From a checkpoint of a small image classifier.
Model: activation relu, patch size [2, 2], widths [64, 128, 256, 512].
Training: 29500 steps, batches of 128.
Data: trained on microscope photos of single blood and bone marrow cells, 38.9 epochs.
Rows from block 8 of a small image classifier, named by matrix and row number. Rows with one number belong to one neuron. Each number is 128 + 24 x the weight over its row's rms, rounded and kept within 0 to 255. All counts start at 0. Numbers have three digits each. After the name is the row's rms in percent of the matrix's.
After each neuron's rows are labels from the 100 images, of 14976, where the neuron reaches its highest value: "patch colour" is the nearest of a few named colours to the mean colour under the peak. Only what is clearly more common there than usual is listed. The data: microscope photos of single blood and bone marrow cells. In brackets: how many of the 100.
# fc1: MLP up (model.blocks.8.mlp.fc1.weight, 1024x256), inputs 0-127
# fc2: MLP down (model.blocks.8.mlp.fc2.weight, 256x1024, transposed), outputs 0-127

fc1.314 098:155116096140187187117123075154098151087106121141122137150129119135085083141120130153069117153135136134149141101131115159110109108130141138095095171132139131115058121114143126155168134111127128122125100131106151081162152168168168106112115125109141102096130131172139086115121122159087096183128169144137105122113147166139167139148137155105118137134138123182132142110133117136132113116147
fc2.314 093:114098148128091161137134145104098153094115116149093138102177145163156110120107143124118154093069140132120111117160092126121129159120108152113154109147153138132086165099097101136097146126166126162123137097132106139097081141116085152086113120113115152116115142131167107136158104130111136132087147119162159129112173134157096133151146095129144175164192128097130129134117125105165149134149
patch colour: white (47)

fc1.201 099:117144124154159133119130098155128137067144200146124157100141120112070108128148110135103108123123126126108146073127157101128169154118097118114123110138150120146167119116133136125145159156101084159138119111137134100128169112128145130122097100149127157167124106160149096108113125129098099152154143094156066124110111142115142116132140086112160062088121117191137086129117176134146102092144
fc2.201 104:115123116156163092110111154138131160150081075143113112140117142105118160129147108120092135106163123089134115105130191118092140150186139123116112118125120129147148118118164133103102114100143140131136113096178136121088127123126113168135129148085135160145089126126084119113144099134142107168140143138140125120124114146133135119146142188149069161123143106124107150098091121123162122144135
patch colour: white (41)

fc1.729 104:125125165144127136131109166130126112167097150109140115094174142138134143112152187126074174170137152100115114159138067105120123134101095087128109150140130142110156097111112126135131121131182109185160164104133119092093117145090148158123178125079144115134121188124067143130126148145138168098147116132125101131144103119083128110156141153109128120141077129140122152103102120145116135137120
fc2.729 109:124126130167093166144101120114116096107086140124091153097157104141159108125101059110134176172109072141128166089164136089152142150130139105167126151165135122131107141123098111136089094097155116113140134142151138109080093100147146136087138194102120109110129139086106136126126107138087126155101119145148120122102128125123167159129146123143123102094139119151132120074116117140161137143119
patch colour: grey (49)

fc1.591 093:113080149087084182105137099122134136147135148118169143085156103119143162139121122142148164131140158147147120155163117133156172164124158103147127120135100093160152083140130116135151085185096189145086144115113094126101096140124126128107134124104171110131126165140104125106154131138109115166122149102113123174090105113061144133125120151079114123130124129171109162119119111144116111075127
fc2.591 087:089152102161165096152111162167145085090101119108151093134094128125113125146174143133130130154091126126134100107140170138101101137123116153115124133118107103156185124094087114126133086118107160172110137142172134136157170123143130117099183100145111126143088128117134166147107105111132188121141144150128136110118170140103120127133088094105113128155142117123127096130154092160138106138102
patch colour: grey (56)

fc1.694 113:133126105128094121174170162124122137130118101171141136093139131135114153109117139072115136142144131100126123109159144143110147145146126115142141136195113130107141139156099146124151131151135127131117115098116126117137091114124107140091136137085119141137097128131124148118155148109118134133102137115139134139109137144098147144120131136121148109143079145136190138103117107102116098110147
fc2.694 122:130084137132101144104126161097126113101120164122084150117127111151078155129093094128142138137165129134145136110145115120125164122152122107145162113113119141147094182133113144097133124122149111105184084131110092114113151118141121075074079118124151134106101132101129092086141123137099158120113122147162109141151111108122157123158107140116116125149139118146085135100132103139135092130160
patch colour: grey (49)

fc1.758 103:134142112111126127136142071117104144099122150134156133087177138135102125138138138145098150100090133144154117098079083095081110113120115097092150128129119128121163144079111118147141114151118172117112123170099132141149110114151094127151112139126125140144139098163127090114133088140177168085162135110129107131065127144111129095139102125170142090128123160134161122121104151162177136147123
fc2.758 112:116099107065104145107137189164119104136146094116153129117136117089147141123136144117131094097169116102137155143073113165134159125144108181130119080114141081123141081143107121116112126148149103119164131091114154121081202178123125155133127136087151114132104124098088110152146106131174114157154150152116119099183129112149142117133118115083104142110149122148114093101139149101085123143129
patch colour: grey (51)