{
  "model": "image classifier",
  "dataset": "microscope photos of single blood and bone marrow cells",
  "train_examples": 97085,
  "image_size": 48,
  "crop_scale_min": 1,
  "horizontal_flip": true,
  "rotation_deg": 10,
  "targets": ["cell type", "smear"],
  "num_classes": [17, 2],
  "arch": "convnext",
  "isotropic": false,
  "norm": "layernorm",
  "hidden_act": "relu",
  "mlp_ratio": 4,
  "inner_norm": false,
  "patch_size": [2, 2],
  "depths": [3, 3, 8, 3],
  "widths": [64, 128, 256, 512],
  "kernel_size": 7,
  "mixing": "cutmix",
  "loss": "cross_entropy",
  "init": "trunc_normal_002",
  "residual_init": "none",
  "optimizer": "nadamw",
  "learning_rate": 0.0011,
  "beta1": 0.8,
  "beta2": 0.98,
  "eps": 1e-08,
  "max_grad_norm": 3.0,
  "max_steps": 29500,
  "batch_size": 128,
  "epochs": 38.9,
  "lr_schedule": "wsd_sqrt",
  "decay_fraction": 0.3,
  "final_lr_fraction": 0.01,
  "warmup_steps": 590,
  "weight_decay": 0.1
}
Rows from block 5 of a small image classifier, named by matrix and row number. Rows with one number belong to one neuron. Each number is 50 + 10 x the weight over its row's rms, rounded and kept within 0 to 99. All counts start at 0.
After each neuron's rows are labels from the 100 images, of 14976, where the neuron reaches its highest value: "top examples" is what is common among them. Only what is clearly more common there than usual is listed. The data: microscope photos of single blood and bone marrow cells. In brackets: how many of the 100.
# fc1: MLP up (model.blocks.5.mlp.fc1.weight, 512x128), inputs 0-63
# fc2: MLP down (model.blocks.5.mlp.fc2.weight, 128x512, transposed), outputs 0-63

fc1.291:43 46 56 59 47 23 64 59 46 55 19 47 41 47 75 55 70 53 55 69 48 53 48 58 57 48 59 51 47 49 60 34 50 56 39 43 41 44 53 36 71 63 61 37 38 45 35 52 43 65 48 52 45 38 36 64 46 43 43 35 60 36 57 47
fc2.291:43 44 51 53 36 51 42 51 47 49 56 60 57 38 41 52 42 39 45 55 54 38 65 63 53 63 57 47 46 36 40 59 57 57 62 33 37 57 61 38 46 54 45 46 53 37 52 35 61 64 42 48 55 75 58 52 47 42 61 42 33 64 60 55
top examples: cell type: lymphocyte (41)

fc1.113:50 55 50 45 52 48 64 42 44 45 42 42 48 70 64 73 52 51 35 49 40 43 64 41 37 47 34 52 51 64 65 44 46 42 41 50 47 53 41 47 73 46 54 46 50 52 68 68 39 50 47 71 52 51 55 65 52 41 48 38 55 48 63 23
fc2.113:66 61 66 38 34 51 39 48 50 56 52 44 47 47 58 59 37 41 58 68 52 41 58 45 35 36 36 64 43 50 47 51 59 48 57 36 54 72 60 36 46 53 62 35 69 51 56 62 63 63 50 55 51 62 49 39 57 44 41 42 44 62 32 56
top examples: cell type: lymphocyte (36)

fc1.31:50 66 52 51 37 47 49 50 58 54 39 41 25 68 69 47 49 55 49 42 32 44 31 62 43 44 47 42 61 32 51 56 51 60 53 52 49 42 65 41 44 38 55 47 43 47 58 52 75 48 63 45 45 26 40 57 67 55 52 49 48 75 60 45
fc2.31:38 56 62 64 58 28 52 53 41 43 57 50 54 65 41 38 43 48 51 42 35 50 56 47 35 58 35 47 49 53 46 41 60 48 43 64 41 41 47 59 48 51 43 41 45 68 50 45 42 43 33 28 37 46 64 65 47 70 45 36 59 30 31 43
top examples: cell type: artefact (33)

fc1.352:53 50 70 48 34 36 49 57 44 48 69 41 50 49 41 52 37 54 52 53 44 67 42 40 58 48 41 50 56 44 51 38 46 39 52 59 52 71 61 65 67 53 53 58 44 46 42 59 50 33 55 30 56 33 43 47 46 41 53 50 40 55 51 27
fc2.352:47 52 47 49 33 60 53 71 42 58 49 65 43 55 59 61 35 32 43 68 57 40 60 63 43 50 46 58 40 53 28 45 59 49 64 46 49 67 38 43 54 63 44 37 70 38 58 60 52 55 42 54 35 60 55 51 53 52 54 40 44 56 49 52
top examples: cell type: plasma cell (37)

fc1.201:58 51 45 44 47 58 58 54 58 50 49 54 51 54 47 51 53 57 45 47 47 56 46 36 51 59 43 55 62 51 39 36 54 27 50 38 44 40 61 38 59 59 47 57 41 58 38 53 44 43 54 52 65 47 75 72 55 62 70 42 38 63 61 52
fc2.201:39 72 52 59 68 43 62 60 30 40 68 45 37 62 32 36 45 49 60 50 52 58 61 44 50 50 38 48 62 58 53 45 53 57 41 70 32 45 56 49 52 41 41 57 48 53 53 46 36 55 45 39 50 46 47 73 59 44 36 30 38 43 58 55
top examples: cell type: blast (29)

fc1.202:61 53 50 39 48 40 41 64 47 50 50 49 47 47 42 57 45 38 52 53 55 49 37 55 56 52 50 58 66 57 60 62 54 50 42 34 35 71 46 61 65 31 42 75 49 62 67 52 54 61 43 77 42 21 33 63 44 42 59 59 49 33 55 36
fc2.202:56 49 59 53 49 26 43 45 52 46 50 50 60 52 54 56 41 53 48 55 39 52 41 50 44 45 33 50 40 60 51 45 59 53 43 59 55 60 46 48 58 46 50 44 60 46 48 92 61 46 49 49 46 55 67 57 43 63 39 42 60 53 40 49
top examples: cell type: segmented neutrophil (51)

fc1.356:43 68 43 60 40 40 52 47 49 53 39 46 49 64 64 56 53 68 57 61 41 51 46 29 54 55 50 56 58 51 46 35 39 38 45 41 47 31 58 59 57 72 58 69 39 46 33 51 30 55 43 48 92 59 60 50 60 59 54 51 53 57 60 36
fc2.356:46 56 51 48 56 39 47 40 39 55 58 48 56 59 32 41 31 56 39 52 66 44 53 50 54 38 51 42 64 62 40 36 61 61 37 65 26 55 70 42 67 59 41 49 61 50 59 42 56 56 40 42 61 46 48 54 71 39 56 41 39 49 60 57
top examples: cell type: eosinophil (73); smear: peripheral blood (40)

fc1.111:45 50 47 47 50 48 58 57 43 49 35 47 40 64 59 79 44 48 39 66 42 48 72 40 45 37 34 54 54 51 64 46 41 63 39 60 47 61 54 57 83 61 52 45 38 47 46 54 45 63 49 71 52 59 61 59 53 38 47 48 50 38 68 33
fc2.111:55 54 57 48 38 56 49 52 59 53 41 56 49 35 61 66 47 44 56 66 46 36 49 48 37 43 38 67 40 49 45 53 60 43 60 35 67 71 42 38 48 48 55 32 61 45 44 68 68 55 57 55 43 60 48 46 48 51 50 47 52 56 28 62
top examples: cell type: lymphocyte (37)

fc1.361:31 58 50 59 43 33 40 63 50 50 46 53 32 52 60 63 68 80 54 54 56 55 56 63 52 52 56 59 54 39 46 37 51 44 43 52 43 39 55 52 51 65 64 45 28 26 37 48 46 59 49 72 53 50 37 55 48 44 44 46 58 40 53 40
fc2.361:49 56 29 56 53 55 54 65 46 53 47 63 43 50 50 42 50 30 45 55 58 54 55 57 60 45 64 60 54 44 58 58 44 60 69 45 54 45 44 57 55 41 44 62 56 43 45 07 54 58 49 46 59 60 59 38 55 39 46 50 38 48 64 47
top examples: smear: peripheral blood (51)

fc1.290:42 50 39 55 46 54 55 45 43 61 53 40 50 83 52 58 53 55 26 68 32 58 49 64 46 50 43 35 57 38 52 44 42 48 17 72 55 63 39 58 48 32 63 38 52 53 70 56 49 47 50 54 41 44 65 46 50 32 53 63 49 61 43 44
fc2.290:50 32 40 52 58 61 50 49 56 52 47 56 39 48 52 48 66 58 49 45 50 60 51 47 54 50 65 55 59 45 68 56 35 45 52 42 54 37 38 60 53 39 54 60 38 50 44 07 41 52 60 67 48 41 30 40 46 46 53 59 48 58 56 44
top examples: cell type: artefact (56)

fc1.249:45 64 61 46 45 41 63 62 52 46 44 55 46 46 44 67 45 59 51 61 47 40 56 38 46 60 74 49 55 51 47 37 58 52 50 35 48 53 69 43 45 67 61 66 35 58 50 60 34 45 37 62 76 38 36 54 55 57 55 37 44 59 53 60
fc2.249:53 45 46 56 51 53 47 50 50 59 56 58 49 52 52 49 52 53 47 55 46 48 53 51 46 51 60 52 51 54 50 52 46 47 53 45 50 47 45 54 53 48 46 43 52 47 55 00 49 57 45 54 53 47 52 47 51 49 44 46 51 54 49 51
top examples: smear: peripheral blood (90); cell type: segmented neutrophil (60)

fc1.323:54 46 67 74 44 45 53 46 49 43 54 43 45 38 56 55 48 54 51 44 36 49 58 51 57 39 40 34 49 45 59 49 34 37 51 71 49 58 61 43 56 35 62 65 45 61 41 64 68 45 46 51 54 47 49 50 68 55 52 63 19 48 64 53
fc2.323:41 67 54 53 54 42 42 48 41 41 61 43 48 66 41 28 52 58 50 38 47 61 71 39 48 58 38 54 61 54 67 55 50 46 49 66 33 34 65 58 51 35 48 69 35 57 48 49 33 59 39 58 46 48 46 60 50 47 42 45 33 54 51 52
top examples: cell type: blast (27)

fc1.222:49 62 47 55 55 57 38 55 42 46 36 57 37 42 54 45 48 42 62 60 46 42 36 32 29 43 43 49 50 55 79 23 53 30 60 47 48 26 49 53 53 60 47 70 46 60 39 54 45 54 43 47 53 59 70 59 56 39 46 58 48 47 58 47
fc2.222:37 50 36 55 53 51 60 60 34 46 53 38 43 56 26 44 35 52 54 57 67 43 52 56 66 52 48 33 50 49 33 46 51 60 38 68 30 52 65 45 61 69 38 42 60 55 70 46 51 56 44 42 51 40 40 52 67 45 68 39 34 49 47 49
top examples: cell type: eosinophil (72)

fc1.185:46 58 40 55 52 31 45 49 57 52 50 49 42 60 75 54 50 52 58 61 49 44 46 26 57 56 60 51 66 45 42 51 43 38 43 52 50 32 68 62 56 73 56 56 32 42 37 47 36 59 42 55 81 63 52 51 60 60 50 51 56 44 52 48
fc2.185:44 51 45 39 51 46 52 46 48 52 58 51 55 51 34 49 35 52 42 47 65 51 40 55 62 39 46 40 66 51 45 33 61 58 42 64 34 58 64 39 55 58 44 57 58 48 58 38 57 47 51 46 63 41 49 63 71 34 49 50 43 50 70 47
top examples: cell type: eosinophil (60); smear: peripheral blood (50)

fc1.274:40 61 46 53 45 27 54 43 48 49 47 48 46 51 62 44 57 56 58 61 39 46 44 32 69 56 48 63 56 55 43 45 40 36 48 34 41 32 59 54 57 69 49 60 33 38 37 50 31 64 43 56 78 59 51 47 58 55 49 65 48 52 52 42
fc2.274:38 44 33 44 56 47 60 55 49 49 43 49 53 40 31 46 34 44 39 46 65 43 32 59 73 48 46 27 57 48 46 47 63 65 50 64 46 61 64 36 56 57 40 55 57 44 42 42 63 38 50 43 70 47 53 51 61 46 56 49 42 51 63 52
top examples: cell type: eosinophil (88)

fc1.101:40 59 43 50 56 41 47 43 47 48 44 57 44 65 54 48 52 54 53 66 41 46 46 40 60 59 62 50 59 55 43 31 48 55 42 34 42 56 47 63 48 77 45 78 42 38 37 55 37 54 41 44 77 49 55 41 63 59 52 56 55 49 47 40
fc2.101:50 40 47 49 43 38 47 64 49 57 63 65 53 49 42 62 34 32 49 51 59 51 56 62 58 45 40 43 61 44 44 50 59 50 54 52 41 70 58 34 53 53 47 58 54 45 50 48 57 64 50 48 60 68 61 54 61 33 48 43 36 61 70 53
top examples: cell type: eosinophil (82)

fc1.153:55 44 76 45 52 43 41 56 49 49 39 52 33 41 64 46 57 36 52 49 60 58 46 59 31 30 49 53 54 50 79 61 44 56 57 54 51 58 50 50 43 38 45 50 44 47 46 60 73 62 42 43 49 28 40 57 49 48 46 42 49 39 32 50
fc2.153:51 55 49 41 51 65 63 63 42 45 50 45 32 58 47 49 51 55 51 62 64 50 51 52 45 39 41 55 56 53 38 36 52 44 49 55 35 66 54 38 52 66 50 48 62 47 66 57 39 54 60 57 34 44 39 67 65 39 47 48 36 56 57 45
top examples: cell type: erythroblast (78)

fc1.267:57 70 40 48 56 63 62 63 46 52 53 48 42 54 45 43 62 44 39 71 25 62 50 67 32 42 40 46 55 46 59 57 48 44 67 40 43 40 57 51 45 41 47 41 43 27 52 52 47 54 56 53 48 45 63 59 49 33 50 74 45 58 53 64
fc2.267:41 32 30 61 52 59 75 64 62 49 44 43 47 50 45 44 44 60 47 46 61 53 50 63 63 44 40 34 63 45 53 38 41 69 63 44 43 38 38 44 45 46 41 53 44 46 56 60 50 37 44 55 44 57 67 57 63 40 64 52 43 44 52 49
top examples: cell type: artefact (25)

fc1.205:42 60 60 42 41 30 44 38 49 48 54 43 30 63 64 53 45 50 50 56 33 55 59 60 41 27 49 59 48 53 64 28 46 50 54 52 59 48 68 43 46 51 56 52 35 58 56 55 65 52 56 73 48 48 51 57 52 36 44 61 38 28 69 56
fc2.205:46 37 47 58 58 42 51 51 63 53 49 59 63 51 48 44 65 63 53 32 50 53 41 61 50 54 61 51 66 45 56 47 46 58 42 49 47 33 45 63 45 45 40 56 38 52 39 20 53 28 52 39 45 48 64 59 53 60 53 60 64 29 41 44
top examples: cell type: blast (29)

fc1.488:50 48 59 44 37 47 65 54 50 51 55 50 45 49 40 50 52 53 44 42 48 45 53 30 51 41 45 55 52 65 51 42 51 36 53 42 43 52 58 46 63 56 47 61 47 47 43 55 46 24 48 46 58 54 65 62 48 54 70 49 41 54 46 48
fc2.488:50 57 46 53 52 39 66 68 28 54 72 44 33 62 46 50 43 43 64 63 37 65 50 55 56 49 29 47 44 54 47 53 39 45 39 60 39 48 38 48 35 45 48 50 56 51 66 46 40 65 49 54 54 48 49 64 55 43 27 28 49 55 60 46
top examples: cell type: blast (52)

fc1.141:43 38 49 40 44 36 71 53 48 66 53 46 52 59 35 53 75 56 63 65 47 54 37 58 51 49 50 53 53 36 51 46 55 40 48 48 57 61 38 53 63 39 56 53 37 24 54 47 60 57 67 76 45 37 50 41 41 41 43 71 47 53 36 52
fc2.141:45 67 46 51 53 56 49 50 53 48 40 45 47 47 55 41 54 41 61 60 62 40 51 49 46 41 68 53 51 44 50 57 53 55 60 49 53 50 54 53 46 49 51 53 59 35 44 00 59 51 56 45 56 53 42 46 56 43 53 52 48 48 61 49
top examples: cell type: eosinophil (35)

fc1.53:50 71 50 56 48 52 48 56 37 55 55 40 57 28 43 57 49 65 47 45 38 49 49 33 38 45 31 68 44 36 66 24 41 31 62 61 50 45 47 66 45 56 64 53 53 65 43 58 49 48 53 54 59 63 64 64 46 38 52 54 44 55 51 20
fc2.53:56 51 54 29 48 50 45 47 35 54 52 53 35 62 50 46 36 54 36 64 57 47 47 50 41 42 50 47 44 58 42 41 49 46 38 61 36 63 62 50 56 67 60 46 69 53 68 55 48 57 39 43 50 30 30 44 63 57 50 51 48 47 38 46
top examples: cell type: erythroblast (48)

fc1.120:61 53 72 65 59 59 41 52 39 49 58 52 54 41 45 56 57 41 50 47 37 62 55 33 26 33 66 55 45 37 64 36 42 40 41 56 51 59 47 51 51 46 59 48 47 51 41 50 50 49 54 59 76 50 72 49 50 66 44 58 45 57 34 27
fc2.120:55 45 63 36 50 57 46 42 42 43 46 47 40 53 44 46 49 65 28 52 50 50 44 38 38 51 66 52 39 51 40 47 45 36 35 45 45 59 58 53 42 67 57 49 56 47 59 28 40 52 53 47 39 29 24 51 49 60 55 61 51 52 42 52
top examples: cell type: erythroblast (87)

fc1.493:47 40 52 67 47 46 50 64 42 79 53 33 62 40 41 50 41 45 47 52 54 45 41 36 56 69 62 55 65 50 46 63 39 53 39 54 39 68 51 50 62 59 52 69 54 43 39 48 58 48 58 53 55 43 47 51 65 75 78 49 33 43 38 60
fc2.493:57 48 45 51 47 60 47 53 54 47 40 44 50 50 51 53 51 54 44 51 60 45 59 54 55 55 63 59 55 48 56 56 46 49 55 41 51 51 42 39 50 48 59 57 42 52 48 14 48 56 52 63 58 59 49 40 47 42 56 51 34 63 51 35
top examples: cell type: artefact (33)

fc1.138:34 46 48 47 56 34 41 60 29 56 13 36 40 53 61 59 53 41 54 70 42 59 44 43 45 35 38 45 43 51 69 59 45 48 43 60 50 48 48 50 66 47 60 50 46 52 49 51 54 52 56 48 46 41 33 55 43 34 53 55 51 48 38 56
fc2.138:66 37 45 28 37 62 52 66 48 51 51 54 35 48 57 59 51 60 45 58 46 53 46 37 48 47 49 56 38 53 48 42 40 38 48 30 54 66 40 47 39 67 62 63 60 44 64 65 41 51 54 53 48 41 44 46 53 54 46 59 53 52 43 43
top examples: cell type: erythroblast (60)

fc1.351:45 32 47 35 52 36 50 60 45 56 48 50 51 55 57 34 42 49 61 43 50 49 33 48 48 54 52 52 51 45 66 53 46 47 54 42 40 57 48 53 64 47 48 61 54 65 59 41 56 30 56 27 48 29 63 53 54 49 49 59 48 71 59 29
fc2.351:65 62 49 34 38 49 42 57 47 62 53 54 45 48 59 63 34 38 56 60 45 55 45 38 59 40 36 44 41 51 55 50 57 39 56 61 60 68 35 51 37 48 61 62 58 55 57 64 58 57 63 58 60 41 42 44 45 50 30 49 56 60 48 48
top examples: smear: peripheral blood (66); cell type: monocyte (48)

fc1.263:33 57 54 61 40 46 56 46 35 42 40 47 46 49 48 50 57 74 51 48 41 62 60 55 42 44 41 40 44 55 59 50 40 37 32 62 54 35 60 50 52 58 66 50 54 66 63 53 47 41 38 33 56 60 51 59 60 50 53 43 37 70 49 55
fc2.263:22 38 38 61 61 61 73 44 49 44 55 46 49 43 38 38 61 57 49 47 55 62 39 62 62 50 56 36 58 36 56 35 44 66 54 60 50 29 56 50 60 46 19 39 49 44 47 54 48 42 47 41 43 50 55 53 56 51 61 52 55 32 45 68
top examples: cell type: promyelocyte (43)

fc1.295:34 56 58 79 56 53 44 55 42 43 53 47 49 52 54 65 49 58 48 47 66 44 49 47 53 59 39 39 40 62 56 59 38 43 38 53 43 50 51 54 55 44 45 82 52 57 53 55 48 59 31 62 68 58 60 52 59 59 54 61 57 53 73 55
fc2.295:34 51 34 51 60 60 58 50 54 52 47 49 48 43 41 48 53 50 68 43 65 59 55 50 62 43 51 46 70 43 57 44 50 67 54 59 51 38 59 42 62 46 46 56 47 50 43 18 46 47 57 59 51 49 58 47 61 39 54 54 34 47 60 59
top examples: smear: peripheral blood (64); cell type: myeloblast (28)

fc1.510:30 53 56 61 48 43 45 59 55 44 42 52 36 35 69 45 44 47 26 61 53 52 44 63 48 64 34 28 64 29 57 55 28 58 52 37 49 43 69 61 49 53 61 51 42 61 56 45 61 48 34 49 46 42 37 58 66 55 49 47 48 37 54 37
fc2.510:53 48 45 55 59 30 51 48 51 52 52 59 49 62 58 31 56 54 38 49 58 46 48 34 53 48 44 57 60 63 58 42 44 44 55 58 48 41 46 63 28 40 57 56 42 63 47 21 45 52 37 69 54 39 47 43 51 42 35 47 51 52 54 40
top examples: cell type: artefact (72)

fc1.406:56 44 71 46 41 46 52 61 45 39 62 54 46 36 68 48 40 43 50 50 54 57 43 58 61 38 36 63 56 57 69 34 30 60 59 53 48 58 57 61 49 41 54 52 43 51 32 63 53 61 58 24 51 28 44 48 40 48 61 66 52 50 32 46
fc2.406:44 45 56 35 35 61 42 53 41 49 54 57 40 43 49 62 68 43 58 52 58 59 56 50 43 50 45 51 45 39 39 43 47 34 54 57 39 62 45 52 36 70 47 46 55 42 65 58 36 59 61 62 31 41 26 64 57 44 54 52 42 62 63 49
top examples: cell type: promyelocyte (41)

fc1.300:53 53 63 61 35 44 62 52 42 58 65 52 46 48 60 47 47 55 54 47 48 73 65 61 46 48 49 34 57 54 58 36 25 40 47 61 49 55 41 56 45 48 71 52 46 63 61 56 58 36 56 67 62 20 36 46 47 65 54 61 31 50 49 48
fc2.300:45 38 50 40 51 50 64 56 38 57 69 47 38 51 45 59 54 62 41 65 43 65 34 61 51 45 49 43 37 40 49 44 30 42 34 49 40 58 52 44 43 63 42 36 64 34 65 48 51 56 46 50 49 36 43 56 61 52 44 51 60 58 54 40
top examples: cell type: erythroblast (39)

fc1.182:37 46 44 34 49 63 45 65 52 67 51 45 47 54 23 47 45 42 23 63 49 67 43 48 30 59 48 46 59 39 51 60 53 43 54 43 41 60 48 53 49 39 45 37 38 43 60 44 49 49 50 45 45 63 84 46 56 38 49 84 56 50 43 64
fc2.182:42 66 44 62 58 41 62 46 46 49 58 25 45 61 45 35 50 47 53 51 50 68 53 42 61 49 44 53 55 45 74 58 44 53 48 63 43 30 54 54 57 31 44 57 42 53 42 50 46 54 44 50 54 49 52 49 49 39 41 48 48 48 64 45
top examples: cell type: segmented neutrophil (59); cell type: artefact (32)

fc1.136:33 67 50 77 51 42 57 73 54 47 56 53 38 60 57 57 52 55 37 65 51 63 66 56 46 53 57 41 58 51 51 41 52 35 40 44 56 44 52 33 54 47 63 44 34 36 55 55 41 48 50 50 57 32 49 58 39 43 49 47 52 37 39 60
fc2.136:43 33 43 56 45 58 43 48 56 54 50 70 56 31 50 67 61 56 35 61 48 44 49 45 53 61 63 41 54 43 45 47 46 47 62 39 39 66 35 44 38 56 28 49 54 29 62 22 62 51 39 46 61 57 43 54 46 44 55 48 53 61 68 49
top examples: smear: peripheral blood (71)

fc1.480:40 72 44 53 51 50 42 53 25 60 48 48 45 33 47 59 49 45 67 46 33 47 43 50 55 43 45 52 36 45 65 43 41 56 40 46 57 41 50 56 50 64 59 63 53 60 31 52 65 55 52 59 54 41 42 53 46 39 39 48 33 63 64 63
fc2.480:24 50 50 43 55 49 63 42 40 30 51 51 48 49 48 35 51 52 52 51 47 44 44 44 44 55 50 42 36 52 36 58 52 51 51 58 46 48 58 56 53 61 29 39 59 43 48 74 50 42 38 30 47 50 49 72 49 57 65 47 57 28 53 72
top examples: cell type: plasma cell (25)

fc1.347:74 40 56 53 53 56 53 54 29 53 39 46 45 39 41 75 36 39 43 45 59 38 40 41 50 42 48 49 56 54 83 52 55 54 37 34 41 80 44 55 57 39 41 47 42 57 55 56 61 58 37 67 43 60 48 56 62 38 45 39 44 37 56 49
fc2.347:36 60 68 58 47 48 55 39 47 42 52 53 53 47 40 41 47 41 53 49 43 43 51 38 44 62 45 36 33 51 46 54 66 46 43 67 51 48 64 46 50 58 38 28 52 49 46 87 47 46 44 36 33 56 52 63 40 63 57 41 49 46 47 65
top examples: cell type: lymphocyte (50)

fc1.442:46 52 42 38 55 48 67 50 52 51 50 37 54 59 43 52 55 69 33 53 48 50 60 37 50 56 41 71 58 41 42 50 48 25 55 45 44 22 57 38 56 71 47 44 43 38 48 53 32 59 39 67 57 51 42 59 66 53 68 47 47 61 63 61
fc2.442:37 67 44 47 50 45 58 54 24 51 58 39 37 57 45 40 37 30 57 65 57 52 52 45 51 51 42 42 38 52 39 55 55 56 55 66 43 48 65 48 57 58 42 49 67 37 53 19 45 63 41 48 49 50 54 48 57 51 48 34 40 51 63 55
top examples: cell type: eosinophil (60)

fc1.420:48 66 50 47 53 58 42 51 50 50 68 53 57 34 41 55 45 59 64 43 52 48 56 18 38 49 56 62 48 43 61 19 52 39 55 47 49 43 45 58 43 67 54 53 54 58 33 48 53 45 57 53 73 58 67 52 41 59 54 60 54 62 50 32
fc2.420:49 51 43 28 51 50 51 44 39 48 40 50 41 48 39 39 36 61 31 57 70 37 47 32 54 49 59 49 50 54 36 46 51 57 48 55 42 56 65 50 57 72 57 55 63 36 64 50 55 50 41 51 55 38 27 39 61 51 63 60 37 43 52 48
top examples: cell type: eosinophil (29)

fc1.121:47 44 45 74 33 52 41 83 50 50 50 53 54 31 60 48 54 46 36 50 59 44 59 67 41 51 46 22 53 59 70 46 50 25 50 50 47 41 61 44 53 34 68 40 54 65 55 46 52 44 57 58 50 58 53 72 46 45 66 40 30 43 65 49
fc2.121:63 62 61 49 46 56 41 40 64 59 38 56 64 49 58 54 52 51 57 39 59 40 52 56 44 39 43 62 63 52 53 29 60 55 50 45 50 58 47 49 54 46 65 40 47 65 50 38 60 38 47 50 45 49 50 48 56 51 49 57 62 44 19 44
top examples: cell type: plasma cell (52)

fc1.143:55 57 45 77 55 58 49 50 28 73 48 48 55 55 45 58 55 61 43 60 38 52 42 52 44 50 24 50 42 54 47 44 50 61 48 43 42 51 37 54 69 51 64 59 54 48 44 56 41 53 47 78 56 37 40 49 50 52 56 56 64 42 60 52
fc2.143:50 50 42 50 44 37 47 57 47 63 54 48 50 46 44 43 49 41 61 42 54 55 71 43 62 57 34 53 57 52 58 55 43 55 53 58 46 35 57 48 37 45 64 67 39 65 46 34 47 62 54 71 54 59 57 39 44 38 51 42 24 63 62 34
top examples: cell type: promyelocyte (56)

fc1.96:69 48 31 41 38 41 52 64 26 60 51 49 65 46 45 49 43 45 37 57 41 58 59 59 44 56 46 56 44 34 48 52 35 61 59 29 47 47 41 68 45 53 48 49 54 51 34 49 27 51 55 40 40 61 73 61 63 42 62 59 58 66 47 51
fc2.96:45 37 46 53 53 49 49 58 36 49 71 54 37 55 52 51 59 50 53 55 32 68 53 49 51 64 51 45 37 55 54 63 32 31 37 57 46 33 35 60 35 46 43 55 44 58 53 44 30 61 52 45 52 46 39 60 39 47 44 41 48 51 68 47
top examples: cell type: promyelocyte (27)